Weights of a small image diffusion model: trained on photos of arthropod specimens (BIOSCAN-5M), 195000 training examples.
Rows from block 9 of a small image diffusion model, named by matrix and row number. Rows with one number within an expert belong to one neuron, the router's apart. Each number is 500 + 40 x the weight over its row's rms, rounded and kept within 0 to 999. All counts start at 0. Numbers have three digits each. After the name is the row's rms in percent of the matrix's.
Before each expert's rows are labels from the 100 images, of 14848 (inputs lightly noised), where the router gives the expert most weight on average: "strongest on" is what is common among them. Only what is clearly more common there than usual is listed. The data: photos of arthropod specimens (BIOSCAN-5M).
# router: router (model.blocks.9.mlp.router.weight, 16x192), inputs 0-191
# up: expert up (model.blocks.9.mlp.up, 16x96x192), inputs 0-191
# down: expert down (model.blocks.9.mlp.down, 16x192x96, transposed), outputs 0-191

# expert 12
strongest on: class Arachnida
router.12 082:560539481516540506513526492462462458502447517547493505451508488481552510473452553453457440482484532437539488527472571507480490494593392489425454480516562492541566529568493543488468496497456503525522495490480523528572497548491474556472573605529508548454484457494533533436535564510547540555472486467419533485490493563523451471465510500504549519437482580522538433514483564385499508525540508514503540461568441506518489495544568506501509433471514473483443476467449495560488554565501507505475546500480471486456470521412512550483521543512560546488488479488466573455550483439546521529
up.6 094:493495487484522441502563497491492549423534503460553574548489497515466554542574479562566594491526458484447500514519465444495489449429539500508516463502507514454517459430520532485553534471574536476557549551535461508475498501516550498495494422495496458566555503449514492564436452538456454478529455509558451531439444487526451525544477563551473436479567482461513517452490480565527475497483540509490452562452489568490539510490418525496455487563509519479529493589536555429442487449509467444489489531526539474522520543535485450544450513532466478492440565531494452521430480554504564461
down.6 102:477488505603471559536433540486520542475523442614517480512501502495471468447500549594419586448516508444539515477491459505518457406508565527378516537518543462505561567504482467472479467518561478493621513533505492473539549482498527442536423503508501500475451479513496501501530494450504464471519530539460523475584497570496472484468505470538500561383486476493482491556475478475479479473473499517524482506552480534543544422498496471514516503568466518477456517556504552490556497495532518581569539488512473504516500501521501476506465476542513479424541550470531504489502448505546403495
up.7 091:463543577486436491521536467567568502492498530433529558470544508500413475530435530481529601486517481533528489481534526497526442472528559545541564526474508480464543503544464489544428492528498551527520455495566437500429492459541498474444514488524511469524495524486553540499498484420471499480537514498521507499511508535541465511520584567544511619428481486495530498478557539501487508523481464492558502521523497520486533469564527514513501556530491523534441593517520568501517498568526551533489504516512538430519486470418511576438470513484555517485530468568515521531608473607552432527
down.7 095:557466480475515531519488529560498474512489501426513422467525506516460530441534490485410504485491521442486512485523519544480486573495537454574484521497505479513536497505512407556443520470407454558526511513542567502537460538543484533563522551567474525505512506505549479481511551577467515466482540507574539481579457494497522524510554487516545456686510495492504499578498505479470460538470527521503490524507492483490558489562489500493457508517490505542530439516556533456477490431487510510535519465466524567532491483447486473470500492469548511512461465449550478555622490551485625525
up.8 093:483461506468448541510535502562531568475581460371535508493492555575472523519529535546498574528480468553485514481538460469516524485502616536539535505525472497474476480472505499492543492469554537469595583534526405513463564433547596487549474459468541501549554571484428509572451526504489474479543440528518455533457498542538482546563501530523501465451554514486473520471517471563587501569482504494507471540481519479496490495458452520516475506539546488504523500522532540489494536486501478513499512618512527508546519508582518528547488538486481503500480507542431455503433531535436448506
down.8 095:473559504522408379496499474473526488532495526574469522506524491492461493517494489488523426500537487457474502453538516506528508592437506504352493468526532477510494542526478348447508534466516482540593449518498550500500493501510472466471482508492528534496507514517479543467485498507501463509516532544556458490523432545474457469513486492498442484350503552520434495475511534575569499406476531512529535480538518495562464494506527497454524510503545450494539544485563491506496478494457509470493577474448522547498533508454474500554526472481508528499478388535495526477599464475486531496
up.9 104:539518493508459554453497508491567478477503533322423481502469579468483467440540454517434571446514424499535453488519502494493511438552594434593468489528492475472489522488496482470471518587465472476472438497501486469520449554587534474509502461506549471491522475520548486516404517526482465514507526449543473493509467518460553457527550510469488479507477484504480495489612529536461513499462474468538492470524488499437454454487533509465467494531440483476479479498539490453488501455561501504505413488465521519525484473486522501464492521540508383430524566501422464567472516547461463503
down.9 074:475479506556528465520482504504549481500536524767485529484559486444468475492522501474495546544477469504534480480566535567475546527495446526475518488499537493521476547493503562509498491561489460458578539485460473481535486454512498516550514465521505515564494544505503514554438462502461499505522470529558548475440543489462475501509575447503476476526484471574489514469530482496486469462540508565458518445524482465482509526469626541538539485504483467489540522484479497470553408520451440556499462599584495512513514483463532553522501523484530477501488460463520528480472531520464533514
up.10 092:443443495512463489523544517527530511469509492488545507526443516502498507482545411535538488576539481538487424514522484510550606471460560552550548470548524579520498526452565468537506478504495533406482530516543479565442539509507531455555438451502535484521517503447465537510447483513453469470531479553501427523511512457514512559511537541518442509480564415502446528492492429530586467470442565558515544526444524430567491519496451536474480539543576526518548518542504510488455412440514448472558479456539522527523530420491483449479490560472473420538451543497459480532528515530494505502
down.10 077:496462473474485524491513502547558482498532494450467492489516522491544501514508542480578461490514467531452548495455499429539429636442535502452507461516479532526519416497540437487470499553491506493499524510554480502508536479469513549509549440479565510472496453493505513431502490447439521506509427517494506521475483470512520489458507478494467545367544559454468506438511491578456503519440489511437546548505478494488494429465470491501462461527441507510528511500548451446534542482548510465494497331480523428459464474535547474478556504514516523525519403625501517518527498514547432483
up.11 144:566544506559584570437457455510546517531501544547466499542545567576456542457522472509492542478512471489554517480544508463478462448548547490509508493467515571464560523462478504471508557480538525535518452565568430488398470497603540535481542464576592455458500495482548564512476499517507485491515496526472450461458462450531516502541605509470530498511496573475519515460535556460509509544484513499566513503439566506531524433446441538565465507519487524550464464549545557437529472465525492570509504427472505452543488575498503552550493485491495431471496503524486495502489487508529556526
down.11 098:549562519543557508445432510498552535475492533594467485534476493483516464437475510419471441440541411473553511508481552522489558481567505500545539437518533516470491516507474574531492523507517453490413515510486477487453453481471488570465495461484485493588514552500527495488495582518483517468562489541520504478431529579497366508476552531476540518505558619517522528479492560497490513418513502437477529516504511463468553421501543529547495537452493473476451515468475446431481451500452463468523494586565441504515484493462505487492468490500456475520508414495486547511519517530512580513

# expert 4
strongest on: order Hymenoptera
router.4 086:437442480450411473484460509515501522462517465403498470537455488479438455506543452524583514497502470513448512520502432476498508521466553473518478463505416478457443458469506469487518469479489455485488494522482476485419498469487436493485441429423436454546504479500467433519457459485448495451485472453566489524478458451494516512477484463473433495596492459478457564498479408508455481451449501444447425522450545448458504478431449459483464512485480497497556478502514472436506472430461456434475419484474487500495511446554432487511469451465480436485509486505563462510417500529455445432
up.6 084:504522484536531496467542506478524517499582514499604541452445525506530639505514500513499464564479476436464462477581576494523480432498545531546468500539427531480477394460526498503553563538458537514462523442492397418463493404529476510522523503464459522476487535525432484525455508520465449483472486450480496552526456482521522521496536472494511512545535471536506451506542487516509424497520524440461459395512473490518522478479497509503402474499474532467539546529526490521509564469535484431578509520483481545528504457497485444545455541462502554520616509530453477494515507537500450479
down.6 085:494505465555476492515555473541514490464574517531575534556549487485432523523491555411434518503476506573590441516442484495503486563559437491448446509536490516498562477501549490513444501528573452471478528515499407430481529438441552469482553442475533523457449454479556518537480458477518533500434542431444487526498492575491483497484454525494517470424494444489530541538519450549490564509497482533480528572421510494549479470503541477531536524547503479526553530445509524495552549523521567444536486452482499501532489510547557464498528481519506631507575513547512514494452531472437509489
up.7 084:502576389453499509500448446524469570432512536473532527540509501555600452482458460496441532486516480458480488391447499472538512450477421472502500483553491509523481469526514512500569483486516460494455436534477467565493563512520516516481509479527448527511440494438460510554473530486506496478497603554471512534543483494414468475421599472577469510555516512512477473487512498515533435494551458544496478524503567536467527468469441535513457512501479537501513517432507476437550422461466503435528493499532539543476525500457524557488483567451476541532467485503477502544437572483494482396
down.7 088:535569418462517512454421502467501486568522530475522562449446452466461520466458512530466457475540542582476511538576516431523467512524553466524572491528508449503508518514476525542458514472444430535551503471511468487507545499508464572497442471574501454523462496561534527448490540496528517483480566556493465543538504487494598450567409483461483499467558531489484544529513541510465551524467452479491512430462569476503494443485515554517449481503503458491532512502492542439523466506547497492579524469469434546469484491566433515529550495523477565462453583457479530439588440496503536443
up.8 115:525580467486527488429522453494507493506479449489544479580482502547452433597432541481493538481494553483438376477506497446473509421495491444492514472543530501499518480463571520452541453521546509520502464530480504428561475510542518563573511561488432515481535484588508454462471497482516528467465535528469481509521454477534513535477455441511446460541450559479531574486492467503482492446472470444507515452544464516476520499531559515405471498467451491561525586531522496504532458501469491538493461520593547464406498486502440556573442483442469458543543505475528500483485507449468480448
down.8 091:515591477479477437479528438526545470525488470502544475428532528447570488576410584507504493490471566500445402489497549460487488559527514448498536483518465512524469493478552496551500481452396461448507456503504491443590458514503491550557504577484553497496513481412452497509493514512469469550488575553477501482495455524499488481537547423536445469495561594494569466535544496542496504446493447542502495563463463501458450515454523485422450457535527495437501545477540482502513479514524476535501537470429473462455518474449552548436550509532555490501541500422511487532489515523546492468
up.9 097:553466502477517550472476552470494502465486479489539483575448575488552397537534516434482566421541496473470555581502546534484491471429441499499427472499459443549499418465496489511480506520518451473522513485465554514532525591514535481405473558541528482499506500596458580484524496531546460449491560507495523560508473473554498529460506525498508540542494466500497542494516564517516462500531578524500459479494450377497569475494540476467518567484447480523489444471607544500480530447467519471502507468556496507446491436509516470520492486456466529475544530532536524422493463457451465542
down.9 089:471495517464468560481483490517507486529463465519483492455507557515468427573545533566444453548541542495509527401520525506439515458445554544589471470522503540454489458480519564504500570518477452532459505487569543511548503564482466464442514541575454593472527521448530454531564474570468551504469623500512460502493500510536526484524532540483503580540498430478475451523497577525489488488515510480527544528487468610502421468507495456514460412513552504474483448500563456525516526489540475499513499487469485525444508611513474495511503554524537501540514481490468443539515553535530516571
up.10 097:529535457546486470484567547496473512432452548529459517443531524507501570624476522460470457510529487513579473558459514538503516505471530500494487518454560484529540487602514475456478439472535517494508432508533511514493478488540496493492473524504549463492418506509503433510598483546531503494499519490534611464477519517501500537455522455373487475477532493555547508462477534495469505489433524472587485470561519482559478445540457544472414463534504408505480590503537533479536542564520530481543517466471526499589560499479529461596463513531520538505520471542493515532544452546524514495
down.10 170:538519557499492629470481474445487521538538477432477422495478499503495557497506386517384456505528407472497537453524488517466532499466491534512440486467374476500543482472438491500467447502539516476503505560493528524492503438442468508506442463493504448517511457547500536478517481517487466509547453450573512478515467521496462562474471486542482520402462486488521480393425486571548488467503502453505479538495552486416509458504484492473508495483576537492509563485474543498502492526528471506467477403523497500479506460550528499479508428441483523522461435500512560444475589464544526524
up.11 087:434501481475462543499508485487534476514432407471482568541526499420453441494557471533476544458487479480489507444505527507550505469466531518546479524508503488491514481481547481423486538540438415557501385509508510480498499517573468488477541498523538535478491449485435428552519562567506448478485542534538514541491446522446515501490499491469507430535551472494604556489592509518534452502387474484496488528526406479492526469492554519510507444435437478476508444483478487459507514529515474472490500466476464542494537460550508483496492439522522458473575537514375544578466498556472461539
down.11 099:552446451413591595470510474520526531482451446455509588477481465573539473463517502462439461502532519510470506528521443530529544456454497504457527544505499487510475504552564506563448500469524445494441461494475475509513499523496531497464482488493495439443459555506506514434558570627546520550429526538514545545467413462447450517490523540508541474471455455481570441497558499507470543536570484476439508492516467512519475500500437528502509514543522537488505512539487483488533481509499573444540461543537508576484523505437485527510556599534480475536556433510588446469478511469486475533

# expert 8
strongest on: class Arachnida
router.8 086:516545487526431409499479496486479501508490545447476549438505491502510498513479535496475478516515522502534484496487544478449464522662425509424490483524514461544543556541497521497483465479459508528519475517501466531568454493511468520459579563518540538499477461486535515454541562518528544543507531463460541502479488580499582481467516517525555544458483583518485483509485541341491525507480480492522515503573469482466476490559597514536500448486493509488436507460484497602509573569521560496474505512473477435478477471456533597445509517497577540471527428501491572476479482504494482515
up.6 099:433513531493418426502473483490525532527569479347468527504516492502495463486585520561479625515570449577491511499490394491484453488578505502608523541475450456502517510470489455505511511498545462480526500539512483470502497493483537475523534415463472474574492525424431517542507481533465434511544525445559466517525563482479555490525486542506490481497483536450409494467527510477496506506479444522511515496486496462453506505483446514524544528545478538481524510500553550533488531519508566492525484551515525499529523435537510473423534474563516502452531490558499475525452517478393449559
down.6 102:525495503562573564503522542514515493579433545360537497484511489461480477526523466514495540498482511578471450469488480510508493572531528473305463498526479513488464516506525602553505488487492537488532516477460572513570442543508479477506504523500458549600548544493450491491498508520486521498484488520529521503435525499496374501540501474509545429587463514550532524405490519454495504478525540532469529505520487459558527438494543501457438540533474477497494507505511533485487433509500479495475554428490502521499524499487521480507538528461526450480536398450488482507508558497462501491
up.7 090:542508554487415447491543491482495568482507480445445507499510502538461429536473568512493467561426549562505549505479519467507462458534520511557485501491483482423560522497459394403488450496466517448556487526523455475468465483469545532511489537466597528475495486503481476534510507417533525493503525434554479505549511585465480496534452480473493480466502519531537459478526476515537587554504435501578538480556478514543470506453502506563523505467500498498491486504511489494475519528518557543499572447448522437580430555499573468504490420547496543511516508486527521497468474519521664497
down.7 085:417515527610495440461478538528539525469538529502508524501474540502514506471507496524513443497495431547522489504484488539536508464473573555531483452512498582482562528521507725451525466520538485471604537516497448504470530507605533474497509472461534569426499478502492519496495494411544476500410541516469488519452474553523541545452494482549489523513474502475518491546519512457558561465494500514547490452529471537531465521473493492511504487462511497521504478436467421534540532538474435489505503465495474431514503510523502495518526449568501524499506480550498444491405509464559462523
up.8 085:535557551571494518432464482463536479525491494539420475470511505518452478442505503436482481488511481481540535439481517489520416499510480508470453570466525451485555543470439404449512480587482514540499492373585465463522463545499521543464552545485539531479495530513570453524533539468553449468484506473483478488493465554451507446495537453543550435498478520528507454472527559474457511510559475425520448479562454512491465475479588512546495448488438490467474458492488517486538544514552596505481554456447473442517459571502538486457539468519554543452534513504479533506469456464483573566
down.8 069:466514483443495490453536531494470476497550488447519523560542500502486493504426499437551478454516510483456507539509562484563521433516459466463503535511498470528473472534469584576472575465451534506431471498549530471467426499503489494502503544464501540502492449521545570509461467530488497474573507483454483516545425512465541444574498543509483505352545526558498492548421505636555493483557460555483569421517527536519589517449534521448502547454561501496486501541519522502545506506432431501448486507461471511509486480485510527508499514501496460554494475446557452560584527470517496503
up.9 091:471520451526455468512484534523514499497490449494508543530446554477454573560535439519531515465485516525502440511521537475562443473567449528554461455532487494567486461489519535479537471435501503571552504624488504578450475493539463490508578478496532440563506479464457618473515494547441469505507494486517512563443449492481472556494506486503514567495465489484475517475463461439491475403477522479494432519476554489434454483480514517489493496575534550530503578521495495528498499507521503467454413536518494443472504430461460529542476529407476507525409555524517450529434564486507464422
down.9 077:458490522442490502495474479513529483508566458579557547510470374462518475491497508448553542510501492439456516485569547480464513476630498505323497477525521551487500540444579478468395466471529477544531439465505461463535479437534512476526473491501477430502451465499480534452489470536545528505518542484506530476544479544529620540480504516465474421411501500496461473583444454512540501507524470499471499481510508504526502531517500500524478504568530515460470512543536539532497494522522414453489514443561523498544497511428475468476507534484514491536537480505472507527576510480519523456
up.10 094:433530491521422405584552553508534528520550527470465523520485492489434478475548450555510499529590495530498455542555449461571494529462523540460623486439488503514488499427538412546496525481508547503543546480501508537421530461467497463431487464491490452561497548478585513545473418498483476453517388496533478521537493525505560525476482524523418439495525442523487503491491435556502425456455501515500497521557500487496546480544471527485476524535542522535488555524520533494445432527500525480538506519525470453494515539542479502486474598515490503489461500526510468571488570530487422494
down.10 106:534435532534569478440457463500488514549508531508530529508482529484491519549470482493555410532488499533451541522551515523422431612499508468527455504560480553520521510558511523508493435486469439512546468509528448534564508504490530495515488488478517410588503527479567512525524522498526524482488567528569482474396486584483411483525512487509539563491542452450448508459563526554464445528522495517466547472586503538435535474541523510493480498511476482501520498501512529524488533443534535466453574442453436538528477577446509484501502609517516490464493435525551443504473517462587543489
up.11 082:570531517502421462448422485471527566530508535521486462507579489541478445507561511455434514510487519526516580464467539510483453438554476482553474514416495480449513537490475507424514530568521473495490417425538478450536457484501510498501562541576575516519498502546508465515525527517485490550472591461450506503537523547492496439559581533477526533497538519486539512520502559435503534576531440458535531495529479556466521507531575492532553469484425468481479515451515486510525541520555571578510534516460501397501511489478549553512523473564530558462534535500528517451508472459498562571
down.11 094:450520536558421531509491482474474519484492536392496583484489507528543530516472540473530531534485482522522447471478515445533564519562549501527497496511479501474449466532509465493554514515459536473550537589453540469529514507500485529505523522470531513380511539502484496510490503534449465536528507512505533469460545427477530525532525493505482468729509534514512539498567515404550460456474496487572504498493494497566477509509459480458490529476512435487553559453494411438475530492473418457518466567508538515472519439543488480558462547513478486444486518479465508503508500493476566473

# expert 1
strongest on: order Coleoptera
router.1 091:493480497525480497560548502525540486481503497566542575515466495544529549540568492583498497543520498553466478550524439453500512521439531510491563519522502519510525546480523457561502480465499515470508541532510470538480516474463537418521446513503487490612490526482523566541483491473468488458542490555567470471548489496513527577474376498563459354437600476460522512498533444617563501487437527517508472522465495491542550493513474519493483516532573557566518515500514515551454473486521469480490503455561497543500533455611470472504469543506466526533470509507475506554522526510581537484
up.6 050:477462531455432473545548525550570529471528440406525558517475498538534488522500496543551554575509449486459475557537458486555532473455558493536536460515476469497498470502531434502482388467458507467535549548501449549446525464436566455566492456472539472520559514497477510495458498408470476462532426528559487511506508529573438561542425498517491451486547559481470580520538456535529480507448521558514454524446478476542552538455416511483459508555551530519511508508474500537488463452486489511496484572551485490581507426511495481549425506432455504553501524480446475495526503503477513471
down.6 061:479481520552524534501535507453483461534511515539521507506515489451489482520523483515494512495527536400473485494493514474502481575429482544443503505500505477493544523431461566529501548460432512532434495469456488467500485530452443496499483526576474515541530448470457469452515508431457555543457550531516516497444504555468486496463445490452402465653476406564475431407482526514511550491420485495580485496555517513524466428474507490489515518470501464484522515489546474547443451492554470444510398458472487498508482467489484479487494518485560529485494411599474527487471432467472414514
up.7 102:427482445574527501498503497541540536471553539536511530516488518565452567582495478540517496497526464568475497537510518436510511461519429555420497436489428489520467536494502603525577458447514516499500468509512427507502556437575530473478538529488546503562482523500574493520471457524473492511550525509484535517491414477518500515507546498570490520497495470458462543491478482366508476450463545489558458571499513466534527484521442529507427532479515521575475541483557528509491473494519483480525499481504533389475531448518534528545452562420537431514469481517445464500409476522543509451
down.7 095:466484513525524500518549478533486451483534619273493534506464485526553535477490522468511561479513500533480489482531489513476489523512504491593470500505438517495436570542449379532484482494461527508435511490476507456585504518486492505545531522438446450484473545523449494590496477516509497426541542503516498485413539502475587482536441465528508536509513520510458560515517509479511530478512506493469456448473485511492548522495550515504482542502441449556510537502502538531522510490504455526500456440463508505502535502518446530537476505478491519452532552389501421542480529536481537550
up.8 122:451503486613488514462452547512584542496567480515477419506504553567431548486590477548481481530548452540491469524531491484474505512501565458443493413450445502468506514464496533512534522490577576533521465488547509472459513503565515456506491535521518445502455528527521496495475482582500528419539427515519545513420422482513550542441519525550485469449513458511494515420532466494471474470443529438521485526507525464535493398505504551512434504565528509459498490501575557453415521499526497441603540513498516460484512504530520501477496562497508439492455503554461498529430474519503497522
down.8 096:522498522551520595463542538540510470520476506502483464470520533483493487404560474593452508452485504539460461499534543422501528417578525492510529561539486471530509480520502532507558488508510465502517460466484514528507420577500481443519585500442455548430537497527496515511442492516483409478512521490451503538418520500530526557493420457523523481529428516501538547498505577545463491396495499452499434523478466490493508545543540410483535534471490506570484548544530541440468474505451442483538492419469530513491453480559539524545488513448511458480531395470520485502531481498451571536
up.9 058:506497478524566465573552499498526529476513456521516574522513438481495525558472510485507561506555468516447507557511479491508424427594400493573524525514579484497503432483515523505485479470530483473525497535514501543455463477497466486540573482528525453512519493516397556431536425562454459518523457512507480523506489452551489481500497555529457558511513588418499530488447492382549472468473568561473538514433458456481529511483512518477520463503521540464521562494553490548419499514432518470492468534554497465538526462424474490507457541463472496535499477531527532491506526510457372505
down.9 074:435521549507439568503486518416486483542499471563531504524514475465459482450503474514448491452512516513538462463541546486510592565466501501452481453482569511492486412475475533574501541531464495490464494481479548467477493486520475424499437531495524501567502527541526524503424543554487484564479463542529524502434445533472403503600548492511515404492465512578456524444458482516577495487462484489518503465507518511535483418500562493466510519494548467511466477486543491506481452489470500462504468519537510537525529506474544490526480517499492486485483455494475544502596490500524293443
up.10 091:529496559548465489477552472508564534455525427569500490520510588582445465503491497440478556522476422568498452505467494445521529499533509538594456474511480501437482474479502495502449494507539538468502442527559423508430499530529600492489505512495585463428521523489445490551467488499471495512456513492492475562454470511502481474535554527482460545523525482493476477456556536456508473485495505503586515531485552440492523359482490541527448544538512510513522508538538562399471458462524524489512491487513533443543481407505516483481483506493506421520439505559489437559444532568482508557
down.10 112:498517573497486432487474525486531528491480530458480538519518543437500472529534506537495482496515476541535545538514518510469545485392463468570489503459504508529506538465422596533540477461507493464536528479475451487512498532566505475500527455478486498467490510535513509449490562401530543474438478462531518485389504522509443498424559484580466424481479520529519500476487523366546486575417478480575465475549487507512504391462446484460511506513503508547488461450509434486588505511517492495495534417528469490480454518482510523582553545499536491510538443475504494461431494474589487555
up.11 096:455497428529561486484485468536519504412522473525536439507479572513529571524559479493469489444498440553469502483525509446524540467431622517543469515499486559515459503452487556508577594485530492502531484476496542481462506477604548434499462495523488462539499541504531534549415485564498451462491496522499504466521426443508513553497534492479445469466533432476446502454527483560517478455490561457503434533447520510520488452487435481468451487500515494547494466520527526388466479442493432499502486504513526526449508486570480487533513540462490450501416514556472415547445577504521522458
down.11 094:512528447449474568494484480482514552513495407603534461487545470486460512542493504487496457539447508421492486476510489469542461521484443463485521523504574492519495505521533437472452518470522462467459433509523500501456461539464523468490501552513530492550474537460486554543477514524492498558470516498558466459613425487518490461579537504446498503632512474499551427603515503468496477458501515537434540513461496489560461553526473501497454513503507494418505493517544533463489514471484545519490518599517530510502523514397549500448520505497501501560528499411526553503599536527409551446

# expert 9
strongest on: order Lepidoptera
router.9 088:454476437470616589523531483530517481462518429539559501518483498505544606553484473522538475476487488520460523531506514460524531500414535505518501490500522583551467498478520622554577522489503496500522501484504503502473535478565515436543449523488497505515487539453513523564476447540465475468503480579482482472517428425507443547517513503560446465491526460475487515528453465554544486448531575509478447502457549537547522513480436512452462527492522529565534552511529488477457474416489418467506465538536501530462554498540468461546490555481477451546406565483451431510458538525526535466
up.6 064:526482542552565454553550494482462564439474460493572502487535553508493521497507519540478446521467494538564531510447485562459449468527505511554491462513486499430494475500446512482442597503576498499524491532566510484480584571508499481511499502569553448503540469489458461446463537521423537530479525475536507534519503511532418417508498548490554495463548495542585557465535607486518542615563484516521566529491539495549518457479404527519520539564459479476515422562520524384462549475496523514545501483481549451504453532501489514464497467514496509495494488526519502470452513495438470539
down.6 083:456512508443362427509489482546454486537467509562513493516475489522507525515526496506527441535501500540515486507504508472492465349483465510546550513483519512458457469505489493468574541493490500528465470535441460516484543502540570525496482506395502527505483543527438474517556515476526449500489479496523480569560486483502366452525508486462495512250486460439515558466510527510531474429509510531491464498518531510471466565472511464533541524473527501483507516482473510484451484502533527491505516589516489580509521510505501497505483484508500513503486530466512486512525531505499566458
up.7 137:433516545477420552532520501500563471487562455472424589482566462490456450509452497573537556464578502590490492552473452426542496493517480484565452571510475462463482513564449470538485443482474463437527430501486463502478513420462512493542541411505573485564435554494514555528495455427489461550591524513531512469498473477493505463545445500509465491504425555481408528462517459505493566482505445515551458454463487472512518515487423530503502538541460486527504515459556522543493505528543549485486460516481504463497468514476599527506491497469544461481533467548435494510463494527511505501
down.7 119:471520513556505493491509580532517553518537492542445546492484449569532489467472470465542531591545514468523485475519515438524493491495554500516471550587445469540553578567485522434485551531517489552515534514542539499514560473458488528528558429512448476474425408491415426475515473476459531467596517511463511443519506574493512556447508457512454502508550500543452491425520503522502452424454486497531499549546501536569490558508543520485503442433541513478522498509518514457492509510476495447503501474529500520453488376541402464493465464535468460531529512523579476484482453471425489479
up.8 121:474443510533495519483533548518517523460491535495551467550451604479568506491562462464537613510483442491502522477537551510579530520484492514492586493549449554479452511487473488497404484518487539489498462576491448514387578512493471419449514450452486477489576474486490482556494488434458514464494463513513549586428468537542569590539512528502500538500548484489532515479527538468491511444498537546526509551522497435462555488506505499515472499520526479520504514458481508458495483491447489506527465565533480496504470508463499535475438606433513465502423547519409484561523545523491424489
down.8 133:461423505433538509467498546492460520478425599484524483453541589567415497486585505548513467509499421505538604527513484532581513482488533474497549520550536466533521535494475479524550506490579470513537464553541495498447568517558521449418499455420507519488521505446543513411542459510494489525504465510475426537460510431541500459563464499504506516566439442492529509437515569501556454394496509515484544430516468559517462533495497470535513524555491529480490501610479475472480460545562484509513472505464521522501449463507492519475502499555451481502458457514524451486477485514484473510
up.9 076:508538511483522498501524459520548528455490488474534495536513470571491508544444464473526612553475502515436429526535486421496448480555419511549546496484420510497518496480500499526453439482472513493464427562527403523456480450521581487479614433495548485474546473484549505536457485466478453515488501484499444565512446499522537479568489527560469505510587565501535507493469484423499483477520496492563486468518531529445565518475512504467463499536454508518557539548518503531497471487493534451492429522524525390558520481401480535459435513508489521521511576522502441582493504582529490482
down.9 088:506479481487448513524517576500522426584502572546513547543522457481475522529525531531523383536488496501462523506567558462581450504611526406377496504504504510490425515499523480517552464508505539522509466507471515527525440501530482418492520557515465538479522574548451487487510505462513460520559471520498540485500514528491425482548480544491500448429482489516531456542477508423500511525471547521579507541541467473514541538502495481500497580538523468471495560495544485504430497487470473488529585501456502496596532534533500456495562481459525448473479410508527494511483496460401501574
up.10 115:585466555562475503514526526491545530502479525534480497535453507606426415528480503583640572535549454514500433505539400532470554444469544549515491478568440522465501501419545449537510478502500553464504538542499504530460534515528564449541505416511507513542514520483543519581471501463477466538478521527516482527479517584451452565501468480505518464510533527475496499457523453529537482493458571530502511512476559461543546467417480498504363511554498478556504524499536553473466504460469486503517549510539516523424462496520508458491475465515473502487504528504472526508528483552548518529
down.10 102:529485537592591449496507512567485468477475505415450481531551488438598423510423524453618484525542473515522463527502561532502466491520512530482488488548514511508526498451524487484459486500512532496527501502539513512492509502401492483503528439507510451551482480522464531430489505502513502443448526486476497516441484353427562473483476452501555537584555558512497523474489489487515484449537526494425493497482538509532505475554474506521345529520530547449443522529525488474486556472537496539488466474502530542427475473499467468530522544491493514534492515430534478514511504485480613497
up.11 123:456525542509484497487504486485524612507573467525465476529504515568492542478480434555572526535486497559496505390517478483492467505543534461528567518561549523517464514478505528537511492503526544471524473460557455538449481460565537446490455459579488505492468547468478452536478456550468484360497566514471495459513527499490533493449552498567513487504487497456407508449513522489495508508510447565518442548499529447465526503526509503496483503590507519471490546508538513506470459541571485472581560560522530496480468586496523492446500529537495510430416555497469403499455491595522480553
down.11 135:484519551420534516497516509520479406457536461554465495452540508454459520475483448459589550466467504467505488596507512510497526440471496459455535535548431501495530540503495496489540433486504537523551489457460440523482504472528479469497453456573556475482484483532563590444481462476524481628479550501480503430519544487480544522503498448462509450524516509501452520396528540509529477513499447465560508447502484529486496570463507504509485519418509492573489551491475491487477461562446530477573419488492471538506483412508465486561517465471511513531400427454509582508485528436470524546